Weights of a small image classifier: batches of 256.
Rows from block 7, named by matrix and row number. Rows with one number belong to one attention dimension. Each number is 128 + 32 x the weight over the matrix's rms, rounded and kept within 0 to 255. All counts start at 0. Numbers have three digits each.
# q: attention query (model.blocks.7.attn.q.weight, 384x384), inputs 192-383
# k: attention key (model.blocks.7.attn.k.weight, 384x384), inputs 192-383
q.282:115105128163139128135126156152114128155128120128171142128182187130125065132125157128128128128087128145200128128103162103172155151079128105122088078107128107128096121157178148165118122152073180088153128114128128111143110112111104113136128128180118138171161147156128094074128160128201153128164095074076110158134128144152128108128082128127128128128135141168061128182112128128162128139128128153128102210128128111128114139144128109128076172149085210182167128128128128128122134131095174135096138149128163138166128136095128119073128128163078111105128128109095139108128115128207076070
q.283:096187187047187184128058044046128082180099128128077076077125116236172172218169162128062117128128128198181081128145162088133070147128216125076072143128211164045217150047082155190094169074085126156132108061071198033128098189108140053128036090035060102161130189180192160116067128195128181128232209187115103104062067160128174114128157150093128122119144114072088128064112128128128107128128128075152128184096128065076109238163132156165109094042173130128128148210128064120095048226119128218101128128145236196128130160136128218202165030083128128198128062172121141092179095086173128076
q.284:105099128128128155111121128103120120128128141080140100128169121179137160137123109128078088128128128185128128148156118153128116094177116128128111103128128103161172131128134175185166125126128128113087160128151128089079128128128120132128128117086128128128091160128112185128110128154128109064167128148154128121128065172204162128094159103132105115147093137074149128105117128112082043150114128128111144128128128065146128128111098128092101076083178128106099128148145128095110086148128123177106143128190128127113128164128151162133168128096128088168176163148128156128128121110134163204
q.285:157093128115128077128196128145148191128219128154128128157110102102060190109098170164132128128110165210082183159152095111086070112111128185176128160052128128108128093140097128128128164160128128185128167155144128128112128108128176128072144174105112108128146162066102103099155128129106128104128128107086128120128129132128076184153128122152176089076128128111128128169128128128128091128137129128164128076107133128128025128180142128128128128128195128167165152085128166103149159131097141122128128091128128128165128144128128109156104158151088078128093113123173140153101190097078128128
q.286:170128164115123114180164136132128128158170133128105119128109071132128215128078128153137206101128128124099161128128073094092128128117084137128138150044128128089159089128112089128101128128142128171115154152120114124093121103156128051095089128141118128128139129137128136128128188148128128122119149128089128139132073128121128171169128162102168159111121145138078128128109081128128083121109116128167184091128152095094082160167156118128132102123128161107128159128093128112128135128092114128156089090138128128101098093139174128165092128128199098098128128128098099201128194128068153128
q.287:184080128162128049128219174171174199093191098132091189194128128106039114073074185128145128128128156161054162171128067128089128116139031198190128128121071128128092128128128060054145128166128130128128192128193127128128082054128138104055165194108075108128124094023128128088165128128170108102053128128074128165170128094100074184233128179165170093128151189166133070166128092167164153116057128156146128056166177114166072131176142128128128135169197054218189166068128196128139128128116128128157128096088070128175094094100116084153098211151060176093087137075206128128060128145065166163
q.288:086125139129128170186142128045116128170139128046128098128128076149151208168166128128128105128155092226128126104149175134128098091204128116128128128153086074128173163088140058128128079128092128169128164129128128109128172128128074083135074101113128075133128152128118125098128135156100118150128165171128128128084106168128147128128128128145094161142175128128128128122165132128128128109104052128140134128126128103128065176175083128085096128128128128087103127128128128171103076152088063160128128118098115137164149201128110128128130128101176085128169141128128136125146128134128148091
q.289:144131122128166128128128136128144168156128182132095162128094140133156128118087165128128127128110142125161175128128157161119090095128095141170128151083095128067128128128091093111133128161106128152128186101128187134099128104137153128102132144128079135085087121114128128128103172096123104136128134159125176097157138128128110128128128161145142098128130160110115128128118128156128128100104139131093128117165106128128065126161128074082120118098138163157134128111128179175141134171104127132135159117128158117145126202143091154128128128099128120128128167135174158128125128128086204105
q.290:167128165159099094128156130128148128159127172131103128137094155128107128128100116083086181128128128156188128154141083113122128132128139125128199098117128091091111128088128128113128161107194150128153169170124170155125160101144128128139095120141099128079130140078100128106128198148145179146148128128087160159128128135077089120161128172128147117146167128136128128103128143070156128153112123153128152168096128128158065128113128171114128098128127127128133184108143156121128103140093093128077165128084141147159175126104149079187076158128113152128090094128130128195116184051136083104
q.291:103151128128099134123106124131116080128151146188128090128128128174128092142146101128170102207128141128118128128128133128178125184105141128124067091128128128166130128128128128154145158096128092102091108128128132123128128174128168159147111117157148203176137158174159174204142048128087128187143146095142198068058107136075151093077128102081122146073097074159121128133128132128161128128135109116062123143140128139125128128094128128149128135117138145128075116128151067070128128183183160148109128165178193128107141128140128129128137128134189128142137128125143109105135128128128125128
q.292:066190091093147206128126128085096128110088128089096087128128112102174162149212085123128131075131119102138128104183191172132128069128128135131056125104128183079168120148103141176109120085081174112143099128128133043128128189097128121172128125116148141128183150128184128102147136128081128143128128118128128099128115117209157107128145102092106100131128123065125161080123128174051087128128133136111113128128083128088128128128147071128128128128147122133155156190108128088128128189128160192116133163133164125090125146180128181141214100100146128144103128166128152029128087075129191152
q.293:151111128118187145156091122138077054164128123155138074120165095154147117145152167145128142149130128095155111128128090080122124169128167128089128134136163135122128164077101128159101128095128128128160076128112128118100081161118141128170152128097128195199173175165199128128127069119095137203163130122162107086128060144128131128128152104108128128128082079116109128106165124138124137128128103125076128141128128119090166128128128078128128135120163156123074128155128073103128161128168161162111170143143194140135089127141073164133115117128128121153072105147093148137137105135128152159
q.294:037193156084128210128128128116093128182128204091082105095128090160194137115128122151128091066157094171128060128131212142128125091128171135062056114140153161128178179111128097201128128128128091140157128081128168119065126128142070128195079124048128147204113183153223144128080167128128170161128165128168135113078128128179128026069128115079091150169068128128128159097201128169053112095128080075097169113114097128121128118190128076121116128096180086128128130219069064128128127197129122128128170139131161184088089132207138128161206128128128089200128116204106164128174128080097170128
q.295:139094172120084105128158121128141210115146088128128153168120123128128128116093103128128181114088106128111192128120128143140174103157130117167176138128069109123128119141128128074135073181160128156128128128177125152139133097128099126086121147128100100040111109084065128128146153124162123128095099128114151161128159150114076143128160139162128130128128176130156077160105090147128142101123128128128128151177139128163128128128137128061102090158097069128184115093119204171128148128077113064074126079119062135128168095128146103128128179128103135128128099128177098196088111107085134103
q.296:169128090164128098128130179127189170121149052190128183128037128068058089020099128128128134128110166128116147069104084160128128128116068151178116128128052088186072093161181128085128128172179116128084124124128083201174128068152086201041182128128128115120128126043142128090179096069187044175128074153121128121186190014128064106151128153177155076128106184128213106128095138147077128128079170128089131093189147170252084069128157000128075174104128114128187128088146197144151168066105176128165128147128065128143076128128128128043087128141114170166079219103230051137041151137086151128
q.297:128128128148160134128133146128155178178117101137098130176128126166122084151049128072128187143128128135155148128128139067088076105128128057164128150114097107077131128128124128128128071128128135128128128128128108094128128080083120145097128128175128114084159109076128139128215128128170109128109128092128074128128184153196072147128102139164112110128124108161128142171128141208128118128128098190162070107128151155128101151172128128110101222203118153140154128069128163128128120157082128128128128113068128135189104145069134128150149201096128140128128128109109128128128176127128109128
q.298:128169115134128169059128149128095123113119180152083175166090099146128180144117113104100128128077112128130148147128135156128128099160128176141140161128133119034128144128077145109173055128148128128116208185120128135148162108064154085128118159138145128073098131103112144118135172140066128093102153133128158175144168079140109161133128175128128102146181160128162128134127120094128111070146128128128147113132107091132128138128118114082090108155128105137128103131184139128176095110139118115162128128159138092128128146128160114128133139094128137144183128145112128128122093084065161056
k.282:062166210128172128121044051031020054118128218073109126128190128190181219155200151122031055128128131188160094125128192129182099134193232123103068107132212128070128127070128128128115107139081128065128177128043199071060087189108176079216055086128131067165163180177195128117047178128053158128169128230150128127039128115157148128128179128128057128185128123048128158027128086128139128128128123128144128188092075111128128192182136128161131104089156067152081128180128057128087056207163080189128113133083154134128126168154128193170224059136195128128128055223146168128151076080118200104
k.283:128128074128099054195128095151128128128128105170128176112128160128090104212092170068148154162128091088205099188120149052205095066155094068158128128171146128102128128128127131104095088088128183093153097086146135174164128098066098102128159105170128097084080134128059102091154128077164139138147088128063106199078118128135094175124070128171181094103185128156043134128087108122191128206127112202128128128124090128128116128128148164081128183163075147138162167063179106156183118128079128128114149128034164184198151155049172104128134194106106128128185084066082128128128156128185128128
k.284:126128099160128128181165128173128163146178129135182128128080158128128128128089128093125133165122151098128128128098128092128128128078090083166155162128084047128123145128111093080128092122128128199158128151151128153128128101112092160096120150181128128124163128128128125091128128128135128109103085128100179157125128157089128151128128128147128162126128128117114128128128073119233085128136128128176148100118140112134124099162128164117128181184128113117140112082128206149128100104128103068128116140128091181151075137128128098129132149128159128127105128128150128172092128149142076128
k.285:108094089122116140109150167155128128119128128128146099132104128097128070112128128128191134100107060072068092118128111188128124139128102128128128128150071180128128156173134131159128103128202161154182128151128140165128171128128208128115168128148128170128119145128128121128128061103131080128128097103122163070145169128128108148128108128141128128147103128170166207145128167115128138128128128128128136151107128189128159075114126128158152128151128206128117134153128065041120192128183151123147128178128101095117147128163128080067128157117052135128128143128128128128128138154128100172
k.286:149128093136101145096151168174152128146108110087128170154069074063119090128087128122189128096128101103062128128150128126128128128140128134143128061128076128128082128128163157116157179126190128172128113128128112166181128121128177133128162128101175131122112128128085105114173111108171128227101089128128128128128186072128110183128098124156128128113128100198138215164123177145146128100162198135163128156122128128081142100128128128126128128174128167128126117128128129093128148128133174083152128158128128128141128129124090128152092162125082122106142127100097110169079148145128150128
k.287:094128103128144174049154166128153128128172198174128093110128106135209103070128058128134092123128084133052119068128128165081128128123128146122128096176085128173082150177128181116164178179201142143137165169128128161114128128194174201128138128154221128129146128176128153185128119088128128211088128133181184128128181040128133128124182071059118160109040082177128128135128215114004194044128128083121157128174175154160183047057128086128169128162153163122128063148109128038093192104223163102198128164227128128128128043199060128065081120128090128128067206128082128106128104128128128099
k.288:120150111128137077131175176128159173110128090128052162183080110140092161166082186113136128090073115085077187139148108064142124075128128164184128213090080081128128128142123169041128133052128128128092138168199068144205128103128128128128203147128173128074128128095082128095128204128098128140128128103088116187157146128128103184196128128162094066144178203137101128140092091128128128128096164139152082128128128081167104148111128125055128134128132128167186167099197154163209143128097183092144085057117112155187082147102066101104104152128089171145128133048140128128121122128128128179
k.289:128166128080151128155113134095175128075128128100128106128121100157108203128182115121061128097149127138131184128128147128128128101128128128148153175157141076128128128082128128128116103128142082119086128128128140103128110128179128134128128122115122086089128116164164130112128168128113128128115155128128063161106095112132102133140128140134128115206128152131128128102128116093128152134166132127118128128112134161115127128128128150141128127092173128130210102125152112128146134128128129128143097111128130141085109135089128128135153121128151118116128104190128128135128072054128179167
k.290:161128151128128119128128129113128132173128146050051137131136128119102128128105104128062132081128147128100144149138140128130109078106131114194128136128138113064175098087083121128134110147083128123128150087160128128148128128128119134128136127146156128128086107106128073128132149148128128114106128128118128128159172128134119147147129154147128076114128139128128159138128082152123161145097128128163097112123168091098128128150128128090118144142130111156167168128153169153184128091109169128128160128118083128122128177128070187128100126128124128136142128128128175104131130128126128059
k.291:146128105115134124100089156128106128057128151128209106085184157174185049077184084135128059155185128128182128128128143163128128220128134074062096092189164146175106179128144171132128128128128109073124090136092061132128128168128174128157115128128128187197192141154149100185109000128128128198128128153128100061103127128128217074069151128054128198128056128106200151128184200052093128128190128158128128129176128138128128119082128104168128092099128160089054113128128072090054128071200090135169128190128142068105142073167128128128128084188125175167128181128128064121104128128128087121
k.292:195136128128118031109186138128128163170128084116112158139156112130049128111128210201162182091128156097090130198128128116128092128146128172143128108113128128128128076143162120128128128136136118109126129193123128128116128085187183128119150149128115134128128083083128128099128167128128108099128103088091148140128090150079125161159132125144128128078130158128109131162088116149128094173069184149140128128151089128131060108108146128083125128128093068128121164108205160128163199112105171128092057072127128123128086128134099103128134128128128101108128158128128108183146168094121128192
k.293:128128187105128152128128128128109158148191066166131102118082128131149105077129128138144132155128128128128171150159128134081166128147078128128128137136082070167128109128126118112168139128175192115128132128214128164128128128153113128123128119129128128069128089140104128106121128128147087128110128128088118115160128123125128113128128130138113134085071109128158128165130147078106132140142167128099145096168132128128134128081179169132128069128091112128111129135115202172109122107085125110133146097145128105128152128139128107105084171128138153143105128128166067128128163128128098151
k.294:128082121128124078177128128201157128128136067141151166180128144100128128128071128128183128128128146113117128113099043128128150128114069158128184112128053128182071106128103128051132124128118175128102110128204144183166128038178124128056128135128169128060098057128128123125214172096148128160109075095088128129150167128128134178162128128157128118128108162193128110166092132130128152108084182167143140080155108121167142082128120172128128128210056159128128128088114196157163128108130104081070088128106128108128093073128128105128070174157048109128117157128134128128128165128089081128
k.295:128123067150080109140103128125089132156078132101089126156128142099128128164133139077054166106128128175100157142184128083128128106118120160123138128128128128080113128128110156141151103081078128173148136062140128091115058126063083092112128128135059128128106158110116069128185177102160162128128128093156128126139128157128082141104128146139136128128163133128100126131108101166112077179097056115176080128067146108166100204185128134114111150092189093128182128102128147162128096128115135106110184128128133176135128170127128128150128128085146128123128090146109193128179128103128128128
k.296:101158072155164128080094104128075089117163128128128120136087094146182128175130084128111145193171153128153060155128149151191156128060128124128087103128151100128128128134128178157111120128128173128102084188075128105129128128111150128153128128115147185154128088148168183146128099086149127155166144128128147088128103137150193112065140078075150128124123051128124191100147128109128142128178087180102128139120075167149162136075128133157143098128128149097111128141133100088111100155111121156128116175128193117102127157085034103132155090128128128161125115100119128113159094102132147085
k.297:131110128126128128029128123128128086102130128188121128137128115130119128077128080156109140128168128128128130077108091144128128128078128157087130160128187113117134144115134156128128177128172183144107124128095103128128125091128129128128140128092128164133131123110128063169128151145128128128094095175128143135173121128133128128128160098125086143137102128128129141128128129128086196100128081128128128117128128128174128104064134070092123128119131180128175128154128125075128078128132128128142160128128128128109128095128154148143128128186110197128166178107163128088128100195113097130
k.298:128107136128117119140107084128147128121144146067128090128116112128124161128128138146137180081154110137133138090128112090134108094128134172128133128098133128078145114128128109163162136112089170111148110128128128141128128128128128128128128126128085114128226159095156035150067148164128128108110120115075117134128125159128101103128128107126136100129106166100128076128128113168128128166096153128183177157128128121100108156128138128091126128128128125124173180128142158128121155103131198128128177128128129201128136128137126181163092149093114082150098109128106128136128128128122164164