A small image classifier, trained from scratch: activation gelu_tanh, 7700 steps.
Rows from block 2, named by matrix and row number. Rows with one number belong to one attention dimension. Each number is 200 + 30 x the weight over the matrix's rms, rounded and kept within 0 to 999. All counts start at 0.
# v: attention value (model.blocks.2.attn.v.weight, 384x384), inputs 288-383
# proj: attention output (model.blocks.2.attn.proj.weight, 384x384, transposed), outputs 288-383
v.329,213,226,184,173,200,253,200,218,273,200,150,226,238,200,230,289,200,119,200,250,257,213,171,154,200,131,139,257,233,186,255,141,200,192,241,164,206,200,166,200,219,162,200,189,266,169,151,140,200,200,185,227,231,237,240,200,250,220,226,213,180,200,140,200,169,152,217,200,176,200,200,259,200,200,124,229,245,227,239,200,164,171,138,161,240,157,200,174,268,227,200,268,200,200,191,200
proj.329,200,192,228,219,200,196,203,200,150,176,201,200,178,232,200,125,184,167,179,193,197,240,174,214,200,167,221,200,157,200,228,200,178,212,106,239,165,180,244,200,200,284,207,200,200,153,200,216,118,159,200,200,144,219,166,258,239,143,157,168,200,233,200,225,231,218,225,236,226,254,154,190,200,200,198,118,216,225,204,200,200,200,204,200,128,200,233,200,215,188,153,172,157,152,273,204
v.330,157,197,200,224,188,200,200,184,173,174,201,220,185,208,179,184,194,249,230,178,200,194,221,251,187,223,204,200,200,167,163,251,217,221,219,185,227,236,200,194,170,227,200,242,162,223,200,221,223,190,200,190,200,200,200,200,217,204,198,209,227,200,250,198,222,269,122,200,231,200,157,200,160,170,200,197,200,200,200,200,200,215,221,200,205,195,182,166,221,201,203,200,214,192,200,218
proj.330,150,214,212,226,182,238,247,261,209,226,200,200,228,211,186,260,255,200,200,200,230,158,220,174,236,243,169,200,208,235,181,141,200,192,254,171,200,190,187,198,224,149,192,237,200,200,204,200,210,243,200,200,222,200,213,150,217,241,200,247,187,142,200,194,159,200,227,158,193,124,200,248,233,129,241,200,135,166,200,181,200,142,213,200,233,205,157,200,200,194,195,237,200,188,200,183
v.331,207,200,228,254,226,155,206,200,190,149,253,195,164,198,200,148,155,276,221,150,200,200,226,200,159,264,260,200,166,214,126,230,200,153,200,191,174,253,200,200,243,200,157,200,200,157,200,251,209,164,251,177,200,221,172,222,151,171,200,174,201,189,255,200,200,230,220,240,234,257,158,200,168,182,256,169,177,200,169,150,221,191,200,247,162,200,199,248,156,200,200,157,215,200,195,171
proj.331,239,217,200,224,209,190,218,268,256,200,186,275,147,176,200,283,225,281,232,200,199,184,184,200,281,200,200,207,249,220,200,166,194,199,265,176,200,219,178,182,151,141,228,235,200,244,200,200,180,278,200,200,200,167,235,163,200,200,254,200,221,190,157,177,200,160,200,105,132,200,200,247,229,166,189,246,200,146,200,192,182,227,182,144,200,177,190,172,161,225,246,250,239,277,200,233
v.332,222,226,225,200,209,224,200,182,230,220,199,169,188,145,200,200,187,200,210,189,205,200,166,173,217,200,222,182,205,200,200,200,262,200,177,213,213,200,175,200,200,200,210,178,200,250,200,225,177,200,150,157,213,160,200,178,200,221,257,249,200,199,200,154,164,184,201,200,186,170,202,184,200,170,200,272,207,215,225,210,226,200,200,207,221,200,200,180,179,229,235,220,200,200,184,182
proj.332,200,200,162,200,176,239,227,240,241,200,200,219,200,228,200,215,200,224,204,219,199,199,191,200,228,183,200,200,247,200,200,135,201,180,243,177,204,171,190,200,200,200,166,179,200,200,210,200,231,219,191,168,227,227,200,200,194,200,200,195,200,200,200,189,175,204,250,200,193,200,194,200,218,200,146,252,200,217,171,227,208,200,200,183,200,200,166,200,163,200,200,212,220,209,200,200
v.333,204,200,230,200,185,159,197,239,200,200,243,189,200,195,200,228,200,226,232,160,169,200,188,191,200,200,236,166,230,248,227,247,199,164,200,200,229,191,191,200,171,200,200,200,180,199,196,200,193,190,171,180,218,200,200,200,187,200,260,216,232,232,189,220,182,193,205,232,200,200,187,192,226,144,181,200,207,198,208,160,224,220,200,166,200,196,216,200,174,200,199,254,203,200,200,208
proj.333,189,170,200,188,244,205,200,172,200,190,199,200,224,185,197,200,205,208,212,234,196,202,195,200,195,217,200,175,200,218,200,236,208,200,200,229,200,201,227,200,200,201,164,200,185,166,210,238,200,200,200,150,200,240,229,200,157,162,183,199,180,200,173,148,200,239,263,200,232,200,198,161,184,205,190,196,239,233,200,200,203,235,198,183,200,200,200,208,200,225,191,200,215,200,176,186
v.334,200,223,231,158,200,174,197,186,200,200,181,213,200,250,151,219,200,196,209,191,161,200,200,273,177,190,245,233,162,200,161,206,256,139,218,200,219,176,198,230,152,253,210,207,200,221,195,244,184,183,218,234,200,174,200,226,163,200,165,193,200,219,234,164,188,242,142,248,200,223,134,165,203,248,170,200,223,209,213,218,224,213,191,193,200,161,230,226,201,181,184,177,191,197,209,200
proj.334,235,234,200,200,200,191,200,214,250,233,211,165,258,200,215,200,203,201,258,227,240,200,200,175,172,200,238,228,200,173,162,179,200,200,214,217,224,176,200,200,200,189,178,231,171,178,187,252,232,200,184,217,200,227,200,205,200,200,233,233,155,196,200,240,200,278,189,140,207,200,196,200,200,196,200,255,200,235,200,137,200,200,200,200,228,174,200,210,237,200,166,233,147,205,187,248
v.335,200,226,224,226,175,135,208,205,208,200,205,215,169,231,162,147,196,247,200,200,139,200,232,248,178,235,200,210,200,200,141,246,200,174,200,183,200,193,248,200,179,240,188,172,136,247,200,216,200,193,194,219,143,137,200,224,189,182,200,217,264,200,239,200,215,272,155,245,187,200,139,200,179,200,238,180,132,200,200,200,231,203,200,188,200,185,171,217,200,200,207,185,245,200,200,200
proj.335,200,200,219,226,200,202,200,200,200,200,200,172,243,203,220,237,191,228,274,200,230,150,200,200,225,261,198,200,149,227,200,165,200,162,246,200,238,177,200,200,200,200,195,228,159,200,162,212,225,190,240,197,215,197,217,192,200,200,233,244,200,156,201,204,200,243,189,129,226,151,200,200,256,200,280,266,165,200,200,200,200,200,251,178,227,221,223,250,200,200,200,210,243,200,194,139
v.336,200,181,200,175,236,200,200,200,200,160,200,200,192,200,237,200,201,200,202,200,190,200,200,200,216,198,200,207,175,155,230,214,200,200,185,224,155,192,155,200,221,168,187,226,222,200,176,237,200,163,200,209,195,200,196,228,200,180,184,216,200,167,191,222,240,172,215,173,217,200,206,200,244,200,200,200,200,190,200,200,200,201,200,200,200,215,200,237,187,211,186,215,200,184,177,239
proj.336,221,228,200,230,200,200,200,201,200,202,233,255,179,200,200,230,219,177,151,186,176,169,220,175,200,209,207,187,228,184,200,200,225,200,153,178,163,200,166,223,200,175,204,211,200,245,261,200,215,200,211,200,215,174,190,177,221,242,200,200,206,215,200,184,226,198,200,232,161,208,204,177,182,198,196,147,219,143,234,168,208,200,208,200,198,156,161,204,200,212,220,200,205,200,142,200
v.337,230,152,189,179,222,241,189,206,190,200,221,212,224,168,237,200,203,200,184,204,200,191,200,109,220,175,200,167,209,200,238,177,200,218,189,216,170,200,200,196,244,165,202,155,203,200,165,170,204,200,186,200,253,200,239,218,233,230,219,182,145,189,200,173,186,175,278,173,229,209,242,223,259,199,200,200,211,198,198,204,196,190,228,200,200,192,200,201,218,244,185,200,200,227,183,195
proj.337,193,200,200,200,190,200,200,200,149,174,158,211,135,224,148,172,239,221,136,189,176,200,227,266,200,200,163,187,242,200,203,223,200,200,224,226,200,214,212,224,245,197,214,134,229,200,280,200,200,183,211,205,215,200,226,214,181,188,170,150,210,204,200,200,200,200,200,251,200,217,178,190,169,191,159,200,219,203,200,235,200,200,178,200,200,200,200,200,163,200,200,149,202,174,198,200
v.338,224,199,199,206,200,203,189,232,209,225,188,200,198,215,174,231,187,163,190,200,214,178,154,243,200,161,181,171,200,183,200,175,227,189,231,178,256,179,200,159,186,236,200,213,217,189,216,164,193,209,198,200,158,191,206,190,213,226,200,228,160,217,189,200,195,200,165,210,193,200,200,252,184,228,187,169,200,224,199,229,192,199,200,171,200,166,190,162,244,203,200,191,200,170,200,186
proj.338,137,218,200,234,165,214,219,149,220,168,200,200,261,200,237,200,200,218,200,168,182,200,200,200,200,200,200,200,156,197,200,214,200,220,180,182,184,200,200,202,235,261,200,200,200,195,200,200,241,139,245,161,183,280,200,230,200,176,173,233,182,200,200,220,216,200,159,200,200,180,200,171,200,193,231,159,179,180,200,183,200,200,230,200,165,200,192,163,212,200,155,200,194,172,200,187
v.339,197,163,200,183,178,187,206,230,198,190,177,207,248,166,205,232,237,200,212,155,200,234,206,179,241,200,214,218,236,164,200,162,223,211,200,200,200,224,236,234,200,135,181,209,216,200,185,200,262,224,195,200,227,263,200,170,200,230,180,181,208,181,200,193,193,128,268,200,205,200,254,200,200,180,236,235,179,181,177,200,180,200,200,200,198,210,203,227,200,214,152,257,200,256,181,181
proj.339,194,207,208,194,200,162,181,200,166,183,200,212,159,265,185,187,162,241,200,200,194,200,200,200,233,222,246,184,200,184,200,200,198,200,200,223,149,200,200,147,219,193,177,142,142,200,200,200,146,190,177,179,166,148,200,212,155,189,160,162,230,172,200,182,164,194,200,243,205,218,182,191,173,219,203,168,252,200,199,200,263,208,200,210,200,200,175,210,156,200,254,186,200,200,215,200
v.340,173,197,200,200,210,141,199,165,200,166,227,170,190,200,200,166,165,225,200,154,194,181,243,173,214,223,228,153,218,251,134,200,206,200,138,223,156,241,228,244,205,231,168,200,214,188,245,196,200,176,231,150,231,168,221,224,128,200,175,143,200,200,248,200,212,229,215,200,252,200,157,142,215,167,216,200,187,200,182,170,236,200,219,200,209,224,200,229,141,184,211,193,200,210,200,160
proj.340,236,172,168,221,214,200,200,200,220,200,212,246,168,184,200,255,200,226,200,200,199,200,199,200,249,200,176,206,233,200,200,200,185,185,293,225,244,200,200,185,166,200,200,200,200,262,152,171,200,233,153,191,221,200,200,197,182,227,279,200,200,201,141,173,135,196,228,171,200,200,259,230,267,189,175,254,174,210,182,178,200,208,160,143,218,191,200,185,200,200,224,252,233,235,180,200
v.341,193,200,167,175,193,210,235,216,201,200,200,182,246,176,217,232,211,159,178,241,208,200,174,145,221,200,192,188,242,149,243,200,200,246,174,215,172,200,239,227,200,162,167,208,200,178,199,175,238,241,180,200,220,248,203,200,187,216,200,202,204,189,131,226,183,155,231,200,236,177,226,206,200,177,193,276,200,174,181,228,200,200,222,200,181,252,191,250,188,200,137,239,199,202,157,190
proj.341,228,150,210,209,221,208,172,195,146,169,188,190,160,243,185,202,182,204,200,171,184,225,242,200,200,216,187,200,241,225,200,215,180,200,158,221,144,228,200,228,200,200,210,157,200,172,234,209,150,200,178,188,225,158,200,195,157,200,201,141,200,200,245,186,200,200,184,251,215,236,200,200,213,200,154,192,245,200,200,266,263,144,144,182,242,217,140,208,200,229,242,190,238,200,200,200
v.342,200,202,200,197,240,200,200,170,183,176,193,163,160,183,200,200,216,201,186,200,200,245,200,161,200,200,250,175,184,275,200,200,248,200,160,200,171,200,254,200,228,200,169,153,219,179,200,245,174,177,144,200,204,154,213,200,147,173,227,185,183,208,200,189,190,207,221,258,218,184,118,137,200,148,218,259,195,185,213,207,247,200,200,247,187,237,230,228,171,200,203,200,188,200,200,173
proj.342,247,159,200,164,198,200,242,266,224,214,182,200,199,171,189,228,246,200,214,283,182,213,172,200,200,200,157,180,237,200,210,200,195,200,273,209,247,200,165,165,200,200,207,229,203,186,219,200,207,283,150,200,242,199,200,200,200,200,283,200,167,219,130,176,171,200,200,200,138,139,237,240,155,200,155,233,160,206,200,241,200,156,193,200,200,200,181,200,179,239,193,263,200,224,128,240
v.343,200,186,200,230,233,179,197,200,200,200,228,177,203,173,200,200,214,274,205,149,200,153,200,182,152,200,200,139,183,225,162,248,200,200,200,256,200,223,192,220,200,200,169,169,200,183,226,237,163,166,221,175,200,198,200,200,148,221,187,188,200,152,227,167,259,200,200,200,206,202,203,154,236,176,237,212,158,190,177,146,229,232,244,206,200,229,200,205,200,183,200,168,227,200,187,200
proj.343,231,169,158,200,200,244,184,273,200,200,178,235,186,189,202,219,200,227,200,225,197,200,200,200,225,231,186,177,225,200,174,200,202,189,200,228,226,184,187,200,200,148,176,197,200,241,185,221,200,248,190,196,206,156,252,200,177,240,200,173,200,200,168,195,138,180,200,217,167,200,227,200,181,170,200,200,200,182,200,200,164,200,189,205,200,168,200,200,182,205,200,211,191,200,145,145
v.344,181,216,190,200,185,268,200,196,200,254,164,200,200,200,200,254,237,200,231,249,200,215,179,200,225,170,126,193,200,162,255,200,200,200,251,200,267,171,171,169,164,200,241,184,200,200,200,138,200,226,147,228,187,232,190,200,260,224,222,219,200,212,155,200,168,147,200,147,156,180,243,241,200,216,162,200,200,200,240,200,200,200,163,173,241,169,200,146,225,200,237,222,154,213,213,226
proj.344,148,216,201,200,200,200,237,123,173,200,229,128,200,220,200,144,200,176,167,200,220,200,200,217,114,200,237,200,153,172,200,200,200,200,131,200,200,200,200,219,249,267,200,200,224,175,201,185,200,147,204,200,171,233,200,209,244,169,123,200,200,195,200,242,265,241,200,200,270,264,200,200,200,246,190,119,200,200,200,228,239,195,234,247,200,210,200,200,207,184,127,200,151,121,250,161
v.345,200,200,200,195,235,184,212,174,174,176,234,218,199,132,200,185,211,200,196,191,200,219,186,160,194,262,268,152,190,209,177,200,170,235,148,244,200,205,232,251,216,200,200,162,200,200,246,236,200,227,200,191,219,214,200,200,161,200,204,220,200,199,200,181,181,184,200,210,227,200,200,158,200,140,229,256,176,147,160,196,193,200,200,240,200,233,200,200,144,200,176,208,222,240,167,199
proj.345,221,168,200,200,214,243,168,244,220,200,159,243,151,186,200,200,200,224,179,216,200,228,242,194,251,200,207,200,241,216,171,194,184,189,198,239,178,200,200,200,200,200,177,200,200,215,201,200,169,243,186,182,175,146,200,188,156,224,227,159,200,165,174,188,200,163,200,200,184,157,234,200,200,200,169,236,196,166,207,216,200,200,194,200,249,200,200,231,170,211,249,200,200,219,200,221